{
  "arch": "convnext_v2",
  "model": "self-supervised image encoder",
  "dataset": "photos of plants, animals and fungi (iNaturalist)",
  "train_examples": 38949,
  "image_size": 32,
  "crop_scale_min": 0.2,
  "horizontal_flip": true,
  "color_jitter": 0.4,
  "cutout": 0.25,
  "method": "simclr",
  "isotropic": false,
  "norm": "layernorm",
  "activation": "gelu",
  "mlp_ratio": 4,
  "inner_norm": false,
  "patch_size": [2, 2],
  "depths": [4, 4, 4],
  "widths": [64, 128, 256],
  "kernel_size": 7,
  "projector_hidden": 512,
  "projector_out": 256,
  "projector_hidden_layers": 2,
  "temperature": 0.1,
  "init": "small_normal",
  "residual_init": "none",
  "optimizer": "adamw",
  "lr": 0.0017,
  "beta1": 0.9,
  "beta2": 0.95,
  "eps": 1e-06,
  "steps": 22800,
  "batch_size": 256,
  "epochs": 149.9,
  "lr_schedule": "cosine",
  "final_lr_fraction": 0.1,
  "warmup_steps": 450,
  "weight_decay": 0.04
}
Rows from block 9, named by matrix and row number. Rows with one number belong to one neuron. Each number is 500 + 25 x the weight over its row's rms, rounded and kept within 0 to 999. All counts start at 0. Numbers have three digits each. After the name is the row's rms in percent of the matrix's.
# fc1: MLP up (model.blocks.9.mlp.fc1.weight, 1024x256), inputs 160-191
# fc2: MLP down (model.blocks.9.mlp.fc2.weight, 256x1024, transposed), outputs 160-191
fc1.186 100:432500525523526500507508517490538525526503508487504538492469468524484540544503491506506480514509
fc1.187 109:494479509540489554480530545475507506454499522482533501513523517474539511489539436487519490434498
fc1.188 104:517476459512475509499502514482489501523477522500494455517523582518498491487535484509516507459492
fc1.189 104:510496460491493494478496544498465453507482499501507444522474529495516524514522526514491516502475
fc1.190 102:516472508534493494467511483507508495497460533480494466486474463469545476494501524533445487496495
fc1.191 101:511511494512504524512501516521491508505432467520527521509506539490523524496492479525510489515493
fc1.192 094:485474483518511468495509519416464483526486396489472514459546516483533456530459517480458488489528
fc1.193 103:465474498518505535469502510462489473523485475470527516508539495541502533500532512479516539470517
fc1.194 097:456479469472496494492494509549491501553507494546490491513506507492492523465517530473566507447456
fc1.195 103:510520512499544508476494567507484487507509464530473491500515446511516523505486499506488484481566
fc1.196 101:544541438510537539473504534504512522504484487515520540510531473467522508510466493536491465479513
fc1.197 097:542505490482520489511529449473556488538459502510529482495469530490493519482499477571424532484469
fc1.198 096:531502551481494496500484492497524525508482526507494476487505510466475494502493483515524488475488
fc1.199 093:497461511527503467511514488507501521488564491475461503511537535529515465461487491495467509507511
fc1.200 105:517502501523482430510493521487529473496523466511536484490516518536526520487489495531508451476456
fc1.201 100:480503526474501485506465485514462484471471530501466466534479491512475504463532533491497558525486
fc1.202 099:504435492514555488492538492503556517512496503520470503517460493498461504489513516489492531464513
fc1.203 110:517484477504488489516485447501505531477503503511459440513513505477458498502511506526513536496466
fc1.204 097:493565473519518492475475511581508518465482519515502449522485470511496593466523477506513518490485
fc1.205 100:485483496478494472494484483519501491499507567458498467489511499469522494493477504503482502522488
fc1.206 101:552504509496547457508500485490505483507528469485455472478485509509504537490527502530464476494464
fc1.207 092:499523486472543537503465519548511531507451468502502496465456486458513491546483503503530521503473
fc1.208 096:506518509546509535524515511469508484515497461494520551491543491518475504512476469538512489448544
fc1.209 116:471478509510483535491421515508484483470454496484525495533494514529517509484515465492496499493503
fc1.210 100:498526516540477472517507564479508458491569510517527500529516455490511491493502483478491511516452
fc1.211 111:496472516467452517502504525528492497522486500487483488501505511543490478470501465479478530450501
fc1.212 092:504482490504457506536534514463481508530497486514524530472481498460520502482477538541508465537510
fc1.213 100:499518541489487432506489498479541512528502523448474447517491516504549520517489504464501506516513
fc1.214 097:468504503540482482452506489467504475551483438506466486484534506502516547486533515502470490462505
fc1.215 106:528497484532507522465526538498517538457516487502514530510467497495494478447507477500502508493477
fc1.216 110:491476506489465452479546488525526520508522508495478491507488446487480547501527545528522526476485
fc1.217 104:464483569483496484488442461493480456518490484524477499489543487547505495521484470485488469484510
fc1.218 099:501536554472503526518508473488483497587494456496520548496493530483502498515447479518489479539517
fc1.219 098:471481535523459514534503519474525472475466502506500481464505520498509483497466480514478479506507
fc1.220 097:508512484483520472491519501478503478482475493500508493530535473512538497487560505446545481505509
fc1.221 107:487475520542473521480538495477486470411507508495470536488470519476497472446528530468469524519533
fc1.222 096:475469553517495441526507464452483478506485529494479475504481519515466446500471549525450509531487
fc1.223 093:508478465505493498481495518512457509501491487529536513499508456477533503526472564505517496513456
fc1.224 103:479458482483491495495494475488521494505517487456480494506479559469513486504517516518497509476486
fc1.225 108:442566476514554502530508471483488485495534493523481546469483487505492446461504489506472470471539
fc1.226 100:487517497603469531480523518498515512518521492410467558503527515512483498491527505488492503496516
fc1.227 099:498489537565492493489453496502531503511475487533483523507527502495470521506460488505471484491496
fc1.228 092:469500484567471501519535516510471475483514514487456498513503526518450493425509494481507485510526
fc1.229 104:492536497510493495513492507494470496491506510496463506492499506513504554469530485485509474491487
fc1.230 092:481521513507488478484531472525524540473459470468483513505472484515458487511517490489520548519521
fc1.231 105:507520493493487474468485511522524492486511528509494520494499490496470505493531477484536525533504
fc1.232 102:484544507506491491526548493516518485491499541445519511513493474483490500509504517529507486490493
fc1.233 109:483531496527499488464500517471514482477486522477464505496484505507461509544488502519478503475488
fc1.234 110:518529504468512483501502488484502534516493493481485514535519457471505507500466501546505469493594
fc1.235 098:527521481482482502496464490526540493517519466507510483514495499482511549542496546559514473501489
fc1.236 095:501520502478484480473490521510490456497486586480512477500538493483512471457484450515528490506485
fc1.237 098:498537505437506431504424461478462513507489491497515476486571457501509489484454478522513515529519
fc1.238 105:512508511509498488483498463500482497549530440515510502415526484532453530573464492508502514486487
fc1.239 092:490482526497515504497527467487490515471511459505506479475498482524527489517519456524507524505484
fc1.240 108:502506497500465439549481507511529476519552515542486501500491489511494518492468538535512475451479
fc1.241 113:448526499500489510484477466539497483500498521382471523502530478504496469518504490489478458492478
fc1.242 101:380543482545525503489496505499449489470493479431448467501490461498508510492474494506503460496503
fc1.243 097:508517522454513488452474468520502496468479527440480529500483535506503445506469457492534499499478
fc1.244 103:513497522481473502509532509524520465516496508482511504484462485566479522488525499570534479490488
fc1.245 093:536517434510497526458444504532457507484499491482499479521494533502484526517470508513486458455504
fc1.246 101:465469489472497495470518502490446490497472488500472506526502501527509471521495507492502500560549
fc1.247 100:472501529501492435533507531529519480497553501508491456490526476489494506493482489455526505501476
fc1.248 097:519515479439474475519475493528532500521487505498556501518474474528501534542457507486515524529496
fc1.249 107:532460494496531464514449511531542525485525481519508472506478488475475480548473471477480530565473
fc1.250 112:470500532509495447475427509500472487484484503522495430531478505524475509500516505457503541498478
fc1.251 104:498504488511537486529494529488467504497517476488526508494501500524504506472505505513504456524532
fc1.252 098:537552529490488445528495494511511541533517499497487520502529503513505466493454503509463503530461
fc1.253 101:487513565479484498511489459490481506539507537510484455528557520520492519533481529460501493533488
fc1.254 092:505501448482476545464477490547530501484436516491452481529472475504513522477515473531566483522487
fc1.255 094:499455488525509489512532475435481518547461482480475485475537529506523450523500494541444508479502
fc1.256 098:455516533450542451519485482453521516501517487525508489516535479471490466503481486523475514474543
fc1.257 102:508495523447511460546501486497493520538569498516542484510517518495486510578448506496470522544509
fc1.258 102:518550543514530445463505483469467494517585485480472523491516480546518526521493499482489468507477
fc1.259 095:538551533467516471512457483535526503487482463524479490506525486489512526534461459506499480497458
fc1.260 098:462499621499530489502513496521475511480492494488507482464492502497526468510506492438502503493532
fc1.261 099:535515546490508433513514412471518495485517536485483451465497482491530504515444518476499478516524
fc1.262 101:492535491501507481481514531538534519544461493498533478521491515522474534504485530509488549535490
fc2.186 108:486465511488502472483505512511496538486486556510487511506515450481503520494475450519489469482502
fc2.187 103:481463475486511470495480498496482493476485510504514494519463478551526464536506512536478531523501
fc2.188 104:483475513473493506479523527472511505518515522530489508516469494517477501480504456534506491530566
fc2.189 099:518511527507514489529481467467490502483483488524535514485492523491503513500523496468539458495521
fc2.190 109:454516514492522499546515485516490484513485474494557530480513476508473520509516529504504462469515
fc2.191 102:466464520500517504527475491490521474502457487510521517459494476482433522498535489487493487452476
fc2.192 097:462542492458543473562478473474508482519526446492495479522501534501520487494515514497484509485486
fc2.193 100:517508502439480492510467479497464495512505492495552469506516505524531524523507522514517501504495
fc2.194 102:531565476508526500472496510484480511512559493434471541530467533515519480466499535478504482502526
fc2.195 110:517493465498489481473505532482497469483498566462478519541471475511552481511499519516521519502492
fc2.196 099:510454491483480490488477506464526466509488499496526469468492482437487469482527512480506479511478
fc2.197 099:468536513483510491518565491526482484494550462481539515486499506530449532510512511523516479472541
fc2.198 093:482527496472508495522497480473542523504502511477525504481510493496534548510499519491477458539495
fc2.199 090:469480511480492464455508540507507499519496505458450484463514503484495533461488513515540494555486
fc2.200 113:478479482465460481517469511466471504471510538538497503541457468554526497538544469536490513484504
fc2.201 111:484431529466501511489505534516490463505515468475486456482473462472517462496491488509485494480487
fc2.202 098:497452500494495500477480462510523464468490526509510508508504488486494511516526503480496512538479
fc2.203 121:498542507482472459497487505507474524530549492491484517523502501482517504470512481485462461531562
fc2.204 103:495505486479505469529488537480523510530530502495458487496457562528503485488503513464517497498463
fc2.205 102:473469495493494485471479498480530533455524525508477516521497492434481490521503472543544526527510
fc2.206 102:505477520469433515540493536527482510484516530514517507526466458507529504501510433515490484513514
fc2.207 092:499561539512537513519508523513489470538468458491518525460484496507459496466484491527535511527491
fc2.208 096:523468483486526524471502460475531504460493504472513498563474515444518483530511531498483490488493
fc2.209 108:498517526527517486530517498494536479477457462497480499492467517485497496463490482465503509504489
fc2.210 101:486495484506492507529519473534477501516519449491563495482516520560499462542501515492430548499538
fc2.211 102:536513512498510488539489491508506546520519499540520525521552498496516549502482489524473447531516
fc2.212 096:515501494499528480528491454472499514471488519510501514503490478447491489512513475505508415529538
fc2.213 101:474477509473497528515487503493536489518526493486492493526486538492508462503488507501508506507485
fc2.214 100:504498520478497507490501493519490549512531501457486516447514532497495490483494522449492534536468
fc2.215 096:473538463466497467522473472542484551518526465517525475494538507524510519474460504504488483521513
fc2.216 107:497489512498471454488522523505506526521507515531553560551474516546480539488587507524453486480536
fc2.217 097:517512524484493530518544512492517464487519541506473465521500505505577502481464524479527524518458
fc2.218 094:509475488441489503521487505485500550516480486468465480449510531519533467491486514488520548516490
fc2.219 102:500495524485499494494519525508516472512509512460508531456503519508487502512493555545528561501524
fc2.220 098:492499520479480506511509487519484466519501482555526560498518482501487532513507530502484519471544
fc2.221 100:472498525528482529465502490523485490509491513510498503471508513509458480521457519526481524556520
fc2.222 104:476496527488470568494548478478507468515527518521486473463498493537498450507484496482498480495496
fc2.223 088:495521507513504491563492516499431457496503473511487480529501484517465494508479470521524486465516
fc2.224 103:521521504495506522483492539448530501478460458482536514505454465470521495483502487541523468534532
fc2.225 107:474451531524538484517509521541518469476526526462456480536559494463482466476476522500515542461414
fc2.226 102:471516482485489485461508454507462494505499503558509494489493501496481496529516535495502472477522
fc2.227 102:489474482533515481511495492533508480443519507500503488508536497509486498494462521492524534418529
fc2.228 094:491514527541507497476503512542505496509472537495471519481482502455472518516507524532541549524526
fc2.229 106:426458505471496517483494516447525475469450542521533514493502455460493536494510497518505478513504
fc2.230 089:430513524444493527546489519464477454484480531506515465499478452526523522490506468523534526481462
fc2.231 103:523483479526493518495485530506510491508500485455496496486512471477514507436467492499503478511473
fc2.232 106:469474506523488521506498526461513459487524543536532497506465467488535522513524477496493537481514
fc2.233 117:531462514483466474511473520452474506482499495481514491498498454503495502477512502545523481507493
fc2.234 124:496468486518484512452504548487499466476474541494472511533470483538533480513523486527531530521497
fc2.235 091:461504517473492475510472500515485525487503530533499550526501516499511515490481515497498547520477
fc2.236 097:483498513493513545523500523514476532487530484499461508466487525469463504503488483466458511492462
fc2.237 098:464487475499474534429500494533494494489530514525454514515515518487521477516483499516500501580494
fc2.238 104:491466541507482530486499465498497477448515548515490468477562485459495478495448500525537532508484
fc2.239 091:507405471494510504489449534487518535483488513518499506546490474501499483518503461550506495524489
fc2.240 110:530467484525472506454422563511517499514497455483513495486511442495511484469516479503501462475474
fc2.241 115:480506522504519507513463500506530491493486498485512487467521484481498483507456497480516524486506
fc2.242 101:492486506531498484542482490507515430469503535518524496511525500523473517497508499468517555466453
fc2.243 089:482460488499497517469465545500516507506483445526522495468494483462504503496458473488516471560466
fc2.244 103:512493486510519516469490546512537484477452482532543520559496509469531575526513504501489479496484
fc2.245 088:465476528476508501508516461470521476482486503437500476499472495493514480509522515455507530505514
fc2.246 096:506525486530472463553519470468486502482534508488571487474498472493504488518509495487512494455554
fc2.247 104:496507455527507526492488522498537498448487491510515510519514501475506515534506485527452460549552
fc2.248 090:481551485490497491468526462522443529482537486567517541531498538509469530548509516489479516533522
fc2.249 101:487515470475500488518476505449556531496485477510516544536469540509515551542503485502469495501520
fc2.250 108:474468522516505525483477556491541518502499471477486525525498557492532510529468516498463521486484
fc2.251 107:481503494475471463552502492508472524511517508520453521505533506507497534515455517514469486515472
fc2.252 104:515497479493530520531498458519503545515451475487526553472519476460455543516519500483531499496475
fc2.253 088:439484511468504521488457512479503486502487484524515523487493512449507469490479497531493527484480
fc2.254 091:495463544502513483508508501500523467486469514532491496469528514518494506481486535500517526478453
fc2.255 088:486508482529521472518495536502489495507478525490519492487472452544509486452495464494501474489472
fc2.256 097:498517519486524490490539514504499491487547503471449501501553518496471505502476532491500470511481
fc2.257 104:487497499510492501518472469532504525504536481541504525490519514485501495533477492508477562536536
fc2.258 098:487514523497499529450483505503471472485475484557510463478494481482507477461503490494517495526494
fc2.259 096:492551507496513501485481465491508534520478479474505515508514502481475498496482501536520531572510
fc2.260 109:470507522477478514516495503488491509534543519538509475480518486483503489458485480504531469510494
fc2.261 104:509476527501542539475511500488523513474523474489497490468502546503491492490460503493544520495492
fc2.262 100:486509513501491477519542463493509455498519515511483498479470504559520474545496541449467520505513