{
  "crop_scale_min": 0.2,
  "cutout": 0.25,
  "method": "simclr",
  "depths": [4, 4, 4],
  "kernel_size": 7,
  "projector_hidden": 512,
  "projector_hidden_layers": 2,
  "eps": 1e-06,
  "batch_size": 256,
  "warmup_steps": 450
}
Rows from block 4 of a small self-supervised image encoder, named by matrix and row number. Rows with one number belong to one neuron. Each number is 128 + 24 x the weight over its row's rms, rounded and kept within 0 to 255. All counts start at 0. Numbers have three digits each.
After each neuron's rows are labels from the 100 images, of 14848, where the neuron reaches its highest value: "top examples" is what is common among them. Only what is clearly more common there than usual is listed. The data: photos of plants, animals and fungi (iNaturalist).
# fc1: MLP up (model.blocks.4.mlp.fc1.weight, 512x128), inputs 0-127
# fc2: MLP down (model.blocks.4.mlp.fc2.weight, 128x512, transposed), outputs 0-127

fc1.262:097142179136145077172131134109133108099132089113144152107111144147123122114153122114156122164126104156138113092142099142121114124119114077125137158148173156128138138110128148139149108136134126148128108122152098143123156139110109179157121099193097130122127117133136119132126122106109165143154120079093132106137101134147119123113115083117144151154122111157090160170101124115152125113221
fc2.262:149085157089174174150131145140113165146141122125148137143131153120134095115153153156155109125126123152136114065126112161127156125138126123102123149129120148118117153093100078109145119133133159133129104161098131105090111131158100087158125115148126082129132141158123116119114132135136144111143134098105138170131112084062111190108125091113115160124142168188149127108128111113117158108110
top examples: phylum Chordata; class Aves; order Accipitriformes; family: Accipitridae

fc1.156:087136108127186111137112125140100138140126115121151124123111138103158131103177163127115152096138126107109216155114113133137093103138136154102124124137064110116135127106104115137144121104153140125098090122128127120117116111104147132114138128063108117103163099102125128142117119125108096106128116117129134157096150072131138107127130091135136089128112129144160171123220127130147143117124
fc2.156:084090089146058108147117102115164100126136115136119169123142121148158115129134133078137134142140159133114180116127135142107067115125126111138155141148095113158139131131119111181122157120151151124141099111146115151097132131121148110122129123156148133144166105090093106143102122126127163115098143198145143152147176148153123095150126143143084094117114110133069142103110126128141140136145
top examples: order Lepidoptera

fc1.433:076115148104113144122136102180120116158103109136096106102122162159126096134168107155178137095114100133135122124117166156115119106116138120111142161154127095115134092153137099185143146091164174056104117159150112104131166105115122116123116135126148084138074090158137159142145117125105125156152177115107138126115119121117099141111143118141120091129139100119145125155140147108124152114140
fc2.433:090161150142135154128128131117114140122117145137151153191077139087128114087124125147113127146148136148103112091097096138125111119146141125095150097203121146121109145138127133156062119124089127145090153135148153100119114124117118145112139072104155125162137140131127078106096118095149082125127100122154077155140115169111128171114109140131136089122146132109118133135129120113111123085150
top examples: class Insecta; phylum Arthropoda

fc1.217:142131117131081139087117122126144139117167090123128144125139153153141104115131147147119150137098129127119154075123165089138119130078138126138144130140156133133137069125116135149093094108181149105143106125101139081096154086091148126125169099157128136153090116090151110151133069123130113100166134092129125133113106126185104128119132135124106107129148109132150158155132120094153087097086
fc2.217:130122123150146089104120128119144097143095146135131139130136135122149150107120119122159167133140100150111121166148142119148136116152115111122120157059120119128131099121119109135113118158089152150116154138131082130126120107138137120095141160105090135106138151158098094162086132093153131119118112140105140134094104185130109069096120127121132120116161087105223125146139130103100187152125
top examples: order Passeriformes

fc1.180:129127159144132106116165168091117144139146143134134157157141109118153131150146145124124127089085125147132122128106101139124137124134109100145096188137155139119137155146130134081177148130108102088134148106177180141115113102127119170121151113116085148160105113147149082146076126112148107141122088104146126144097142098094119117115126136192148120130124168171114144138131189114110122118142
fc2.180:135128111110130190116130118098133147130127085140135102141138154106095127133100129122148105143121091098105135098116128118166129094165152111106133135200124147122128118146129137181138149129139135130140099164109125129108161177133104127109157126130134064149143139124081108096140162129160122116177160128163122166166149135116166115153152176138112124116153114170129099129177140160100125150134
top examples: phylum Arthropoda; class Insecta

fc1.300:154093152196127150097111130170138126164097100116128093118130146132110109123169094133161124156121103137131122164103128130117146133104116146108173150142201128120128097065137102159114132086117133108090112135133124099127113119108123131131116166134128117129122062095131109113113122122097147118133116111118153107144148126154177117127129122115171189141128117125110178129099151149148130158116
fc2.300:180073080151144148096086115125136111098158130128117119142113151141173121147110151137139108133121108103118105133152116108167112039148155056144147127163094137140169119073119129095136120132113114104160135109125123126121137129123130128127125130159120103126140130127107130157099146115097128118147133147132159126112134132148161111139121120112063179124140127123136182150153130123113140136086
top examples: order Anseriformes; family: Anatidae

fc1.466:158129078120128137126127166142128155102127138133121134156133154146086125137084145125105108133130105111113135104153131124101152144098115148133156134128089110128122096115135160093113126142096088153162112114125129114129124133163150142148143109155148067127136154149192154144178125125125141121161131145120102077151179137178124134098171157092154101099139109178103110138169124121156163098133
fc2.466:175108141133153136109171121130151121119140186135132152135156121146120084103158139115130105108152118137127184148104133134135111152085138150134129139098117114101146147122116119139125169164093151128105105128131131154104130091100118127115146123150100086099160133095133107122083145108151133124131139166128150120116158148163183080150109119127139212115136126133152135094097121150154116073151
top examples: phylum Chordata; class Aves; order Anseriformes; family: Anatidae

fc1.236:122075112144157111120150121093127188146093140131147133134116130164110146087100127116161133139143105114127157157129161092141117123095087130136107157078163189109133135109125138112125123107135123136118125150153091076140075101102115141155126122139108150108149125093164111106113127128091094118124144164147138130131146144190162107147122117127151156126116097162180091152134146155136127133147
fc2.236:128134119167151119113130176098137156140151152162125070126098136144176157127100137125109102104143141141121119055139129122138115116112123103131145132107128127164117122102079117118069123151158142128138137132148125142089104147146151165106108158143137093149096107102112130136103123106199145128101113137162142135138104147117115173140101123119125168118133140053141162126129145116130177118128
top examples: order Passeriformes

fc1.355:138134176149151125148168148147120103097155106124174103111118134123144100136178109124127135123150095126126142140152141124127126141128134189167156153104110074090105121126181110148218166094149130135136096112159098119122133115141133124085157117104148134120134101114074136133114139130137119125150107113149138134102103134108148117106134118117119087139121167099124163098089105120101156118146
fc2.355:153128090120136158095135065121148163145075120128135133142100137123150123129136097129144109108122123119131133123165137138131128120132086172147113110125145074130126132098121108125155116138111154171116124084123146111139120120166138118105153131144122117089156145111109100133092138124108136086129166092113102112102130083135113070166150128121117176129124112141212129122069122124083108123118
top examples: order Charadriiformes

fc1.16:133109116141150137121156103112137143089089122110150127094146138092145138138109165137130153149148142137059162123112139122161113182151119152141144144122140170112129104108133152135132107132132109173152149119135089111135137066126159126131156056139112125128169139123117106104122133123084160134109112125161176149117145058095151088122111148111134115161100116122139090126148108149152116125139
fc2.16:128167165056159132176157128105119157128156104120115096115128129107140123160192104117096120157095129150109114095105112126082113127123148118125119141144119128136122140117138139136137148148128146126061160161150142145138130173126100087146138092152124104126103142142136115119145100142164125130123134135135110177161139118128112178125129159125095136110126128168117096134104055152148123170128
top examples: class Aves; phylum Chordata; order Accipitriformes

fc1.47:148134166119126112144154066089122137145138102077165110131120107114158114096169108149130127038163144169162133134145155092121105109159162168140134104127180114116123092125132137142103122081145128097127123148139137137139127105108147111118160135152091131107138085115106127151109125152152120141097162109117128158141146122110118131140124127137133162176141152126132139116113139143118073129092
fc2.47:088127111129110112126127093108078114134099059116103214081114121139102103114127141129136111073133125125128117125155115163117085106161113111141131136124146133149106116098082091151162156092115117129144131144148159140179122086134149139099127141144133137148129111137141118133147160134107160164118174143147122104105110100099134114122172111121154091106116158104123147139158154129103133130132
top examples: order Odonata

fc1.446:105132108134101120134113137066112138109130143119171106137128119123082177118112157131122158123103123130104155123107109105178132133132108087156151155141164150148134123125112170066141134140114094164137131144152172138126098126114129124163126095146150098113104137145146147146117117117129118133180096138151158107074100158141171106114149104108136119174127166084095130123123121187135113133149
fc2.446:117115139108116121109127143140109116148118155135111129141107125156122152148147136149095108145140146166102099148137054084050096145112115126145129163113149124132128175146137145126129155155108157125109174140095107143118169104099118156139110118127152155164133126097128118145103145114074098114126132125077095163159110161145147121133083115104114096159155089125124139142132103076151136110124
top examples: phylum Chordata; class Aves; order Passeriformes

fc1.439:135102142118115130150122103104129166085101157114177124157149131130086173136111120120167125112132128180115132097117115112177119119145118117121126092112130131123127099128144164139098157138142102133079160120194167131166120139145140125133140118131139101164134046120132170153111134115096121114159129100129130120089139128095203107110133121103162131158108141137123127131136157126150155143129
fc2.439:117128175109111137121153130144089133121112130122105164099131102110114090127156067094130097097105139151126135125136105099065098133096103130124156119109126111112133151131125185101167159141122120083077140099085112160145172091137123125132120160122151167101140133091125158148101131122101097144142149121093118163142135106156167137124140123097122122151130147144097091149131087098149122124143
top examples: class Aves; phylum Chordata

fc1.206:117130151105122130146116114128119125109095082075150128126143137091144183141116148149108147114131078163142141156162107093127104132142121127141139140156149140126123126089114146147111109093110067150135137115085118125190138144138089136163127088142164106128112068153133130128118104184133147111073112116124134118134172123123076130151142146116132144139110131142116104155167104087121115145107
fc2.206:096172134149105130116156091111166144135120083193150139114130145155078098123127086138116130145081133097134173150108134145146085146154148123125152113157101150133091132163137109127127126098177149102145138148141113113124101116184118143170123107114151112188138148119147133106157130149127138129093157155146115140135155096117117148136121159107125138115085129141121137175107127156095126157102
top examples: order Lepidoptera

fc1.324:145129130108126128101148100132144153087122097138154166114137171129142100142118162147121150120081124135105148089168164091154140141142133118100103118133091130116148132132143153130136139130161079172172142139121121122119122129142126133114098125108079184143120164131117108109152099187074133158147108097101121120180135121121181117121150164127109110092136104151137118119162139136089167155126
fc2.324:170127119116115127100124081145116131125150117133133102079160108078141086121139091115128143127144127148146157170103162107111096143147106157087160106124145124120135128127118122101161126129169098099093084101148148126133089171144125134135148146145112067139154143168157146152159123151135113146148151151121138103125108124151165123153134125160162147131144117095133166135130069161101105166109
top examples: phylum Tracheophyta; kingdom Plantae

fc1.69:135101168134124107116158133148131128122113113092105081093111136127126121052123145116139155142197140103123141121130111120148134153120109135128110126134142155129127110122147140113163118128111160152182144127077061116147118144082158161104129116127119108102149165113149129156145117109115110148122145141163110115149106124178094076135108115124131107170186116156124156132146116107172118124139
fc2.69:136137152127131104118156121150113136127128128090111152150127115122172162136167102118092118140111144161123123114147083114076097138095070137129191104149147136117099166115129165098121118125145125136089148119116165135123133121130150152139121088144171146144128134086156141130139069120134082116124107119133112168106122127137119125132084098114123106148163072086111166137121127083165130111142
top examples: phylum Chordata; class Aves

fc1.415:127123142131159111144125092138128114132147089090125139096156166086146150106170126162153120138145115170124143103160087147107130154133140140098180160132118119107148102137158142138133147129149100132146063147113135168130107112130142137134127107105094145136092082156096132101117111158109192125155112089113113095122118113091148127127106115133098127137086155162143173126134097149131147097167
fc2.415:176134142145127169119146125159109156130137162077133062132151134117087114176152121134189142149126144125118118116101144156141128124162116121193125162082160123147189125138151125107127123142159160109143118142091101118143116102130128113127102157092128111119070109171128145120124139114158107110140112112103126159114144126125106142104118113110142122111079102139183126136145136112149122143107
top examples: phylum Chordata; class Aves

fc1.401:133095141150143080162125120094141097121149095092138122112151106133141114113141120140123129143131096127136136138142106125132145124151075158094140137133163166124156117157131150085160103119122108147160135170123130157121153092118141129155162088115152115171134090153178096104089121081079158109180123110141164119097148143133134118088117111136117139138123109120105154108159157101106077106154
fc2.401:114146136123137105155120168155161123125132137121075173107124136125209141132137139091143164110165140157105118116151122147129103141143100118135139182124090145105122149109091157132163140084094133129097187099144142156134102146135133094138088104162105135118096151128172116161117089104150114150168136131076132130127121116121142147104099120171114122098117123104138146129142105142153112116129
top examples: class Aves

fc1.434:138125121151141127133138140103131109118140126155143146126107098144162140107136149123134145130124124117108130099142107131137092135130103102114120140093103124111147137138170136121125142111161059160122142113120078115137107150133098145079119178100141205104131139126139121088117133150067157124117134128107141139129142090131173111129128082166109158082088120103127150134179074118113132185124
fc2.434:165101105178163126151105149124130127128129106192130100155112131078160085086113115147156145111154129119135121122153167120109138136133101125127123113123099116142144132120091134120112177120119083106123160086144199130101084162140172143110135116145124065136126102138150109115110130161160134126110106110153123111100101149127172101142124140134141136105132138130152174119104105152094132117142
top examples: class Insecta; phylum Arthropoda; order Lepidoptera

fc1.226:157150161140077143144128111142185107103135126102113109137140120103117167123109129115145134167119152155114104121087108135127155154145121139134090158137112132132126094142080127130141136125158127110147146121132177111130185139114127114126158115134103132141124117113131101130147124132133155106074151123123147139132213110177118118136122225124134143129178131148157115110132111151087106115115
fc2.226:125160147134011126124131151129141133117136116140131089136112124134144121149126110121115144151113134122120139130129143141122065132136146092144133141194127138159155103146145126151126121107156155110135136153149116127125118133132112104099136121127163096109115076150120107127113160137114125115111110175154107144111211137125105129120141151122090133121145089137061136145081121163134134120131
top examples: order Odonata

fc1.425:117080119130113122119169135062145132134108125155103103146172113076126150112126156148153137121139207120132129108091104116134101123161129118139122171157131125131103101168142102130139152115107161084146120125092055124131138103103133140115143131148140151111162136172092099115155123109120136153104087110149112159118148099137160125094125124143167143122157135119124112145103154153133116158112
fc2.425:106133158135140125160137125131120135104142119168138094135129145094134074126131115129155144132139145093102126146171148148113142117129130156102123107119143172078168152144127145161137103125146109079101133127177137161119130131150091117158143134116136074129102156126178118129118096094137107126180198132122106152136109123138157137165105139155124093101104131159119138116118072120101097101164
top examples: class Insecta; phylum Arthropoda

fc1.486:142098095079128086156095121135114127193118121142103133127145096082137171099098126143065136151136143115119141152153124134129154099127151067124185141143186122137163117148152118153118154132156144109149101140105141141133130147134118114154162075148146092133129111112111128111145116114142156119171136092171087146106097139133157134141132120165139122113123143158129126141160121147095131118116
fc2.486:133129114150126147134122127098109178105134139125144147125065139135107131177127124156127117142122122116133131151098132095152130089143134181105140106141130150117162150155108142191114112127089190142123080146150166107153143128073105093128164146129156119137140104096124090093096118116148136107095110110116120132118101121155134088131122127109141133088135114107131178090096076135131133113146
top examples: class Insecta; phylum Arthropoda

fc1.283:109154116148115146158169145090114108150110169124163134126113137095161153120201090138115125143137158111139144096109143121112140106076133108152137122153150102141134171135115142137125145096117124132157120153080093125131165107130128127097111134094116152139111157124157116077126120146097127169112089154119141128104116141176099142106110123143062154140133118104137147130078108082127150106107
fc2.283:106162125131133145119133134064108131169103080115111148094139155139093089145142088166177100116110141112090103160161088117110128087149137103119151156107128166143101102127114120091126149138115124090081131127148098131132162124130123113113152165095124149104127130153075128122089103121116116122150138132113111123078104097125091128108116131072119177125102130151132121148156114136129124156132
top examples: phylum Arthropoda; class Insecta

fc1.308:122112130129132138143142139096135134166116135139114134128116081141136138121111125125150111113142121125050165157102105105131135116106109136125127146136158179131118099183138126100128176111086102127112112157149110114054130123128168115141141122127137128085172126124096178116137127091082145116115151124139138118157144149185187087136125119140148148148129123144145152123178125152118159120157
fc2.308:111165128092110076128163086129128104168124114100108150111139099108125133123143135126132117090102119149132148095123133130109135158118084122111150112114104103134134140126127156104148131111140123119071118061125124169143146102147140132120072168132107145088093164126146194131135072109146123144145094129148113132112130107137151128083118128093108150128108149088119119111129125064160114119149
top examples: order Passeriformes

fc1.349:152131136111104162130108163150155140105181117116119166131136143155082129128135143168114129120110121097120141101115153131129189125130129150087109138134105119111122146139108126101134087129115160116153132088125153133145156124170122147100115105197135076136156137169096135132105100121146116190119140086101130105136159123127073140094115158130128138122123090158120139107091144092133171121112
fc2.349:170097148191104148060146120187071128096138175113155117108138139113166097086109120130116127126103107148107129107126108107112141119122126146136147101058111108150132152094101152146130095124131164125107118104130148101116133105115144143096109163116133104129130167122119104095123165114132129142120122106124110142121096134114166082123134130133134132138135113075114120123162122097147147152087
top examples: order Anseriformes; family: Anatidae

fc1.120:158122134133095106138119126111142094125138124076105137078104149130103114109123150156130139121086063094162123112151153108165152122121170137078104123121170143126132096208123124118076120133125103128148141139106168151153140132128151137123093107157113145137118106175142163126104093144169112139129116099088138096107104160135147126116131120125097120162091109159141122162132135132155123135116
fc2.120:167138101099114163148120118109118133115145152078144112143125145112090118150101171156131115109120101096189129144111118157141167143152128138123156109117153150127150120105110113154122137097134139132165134113143157069148122166135132116136155160155138106162130138149109178113151134156138148109123120137127139107181111107095158103135131149097145164128153183090136125118139167167104144122064
top examples: order Passeriformes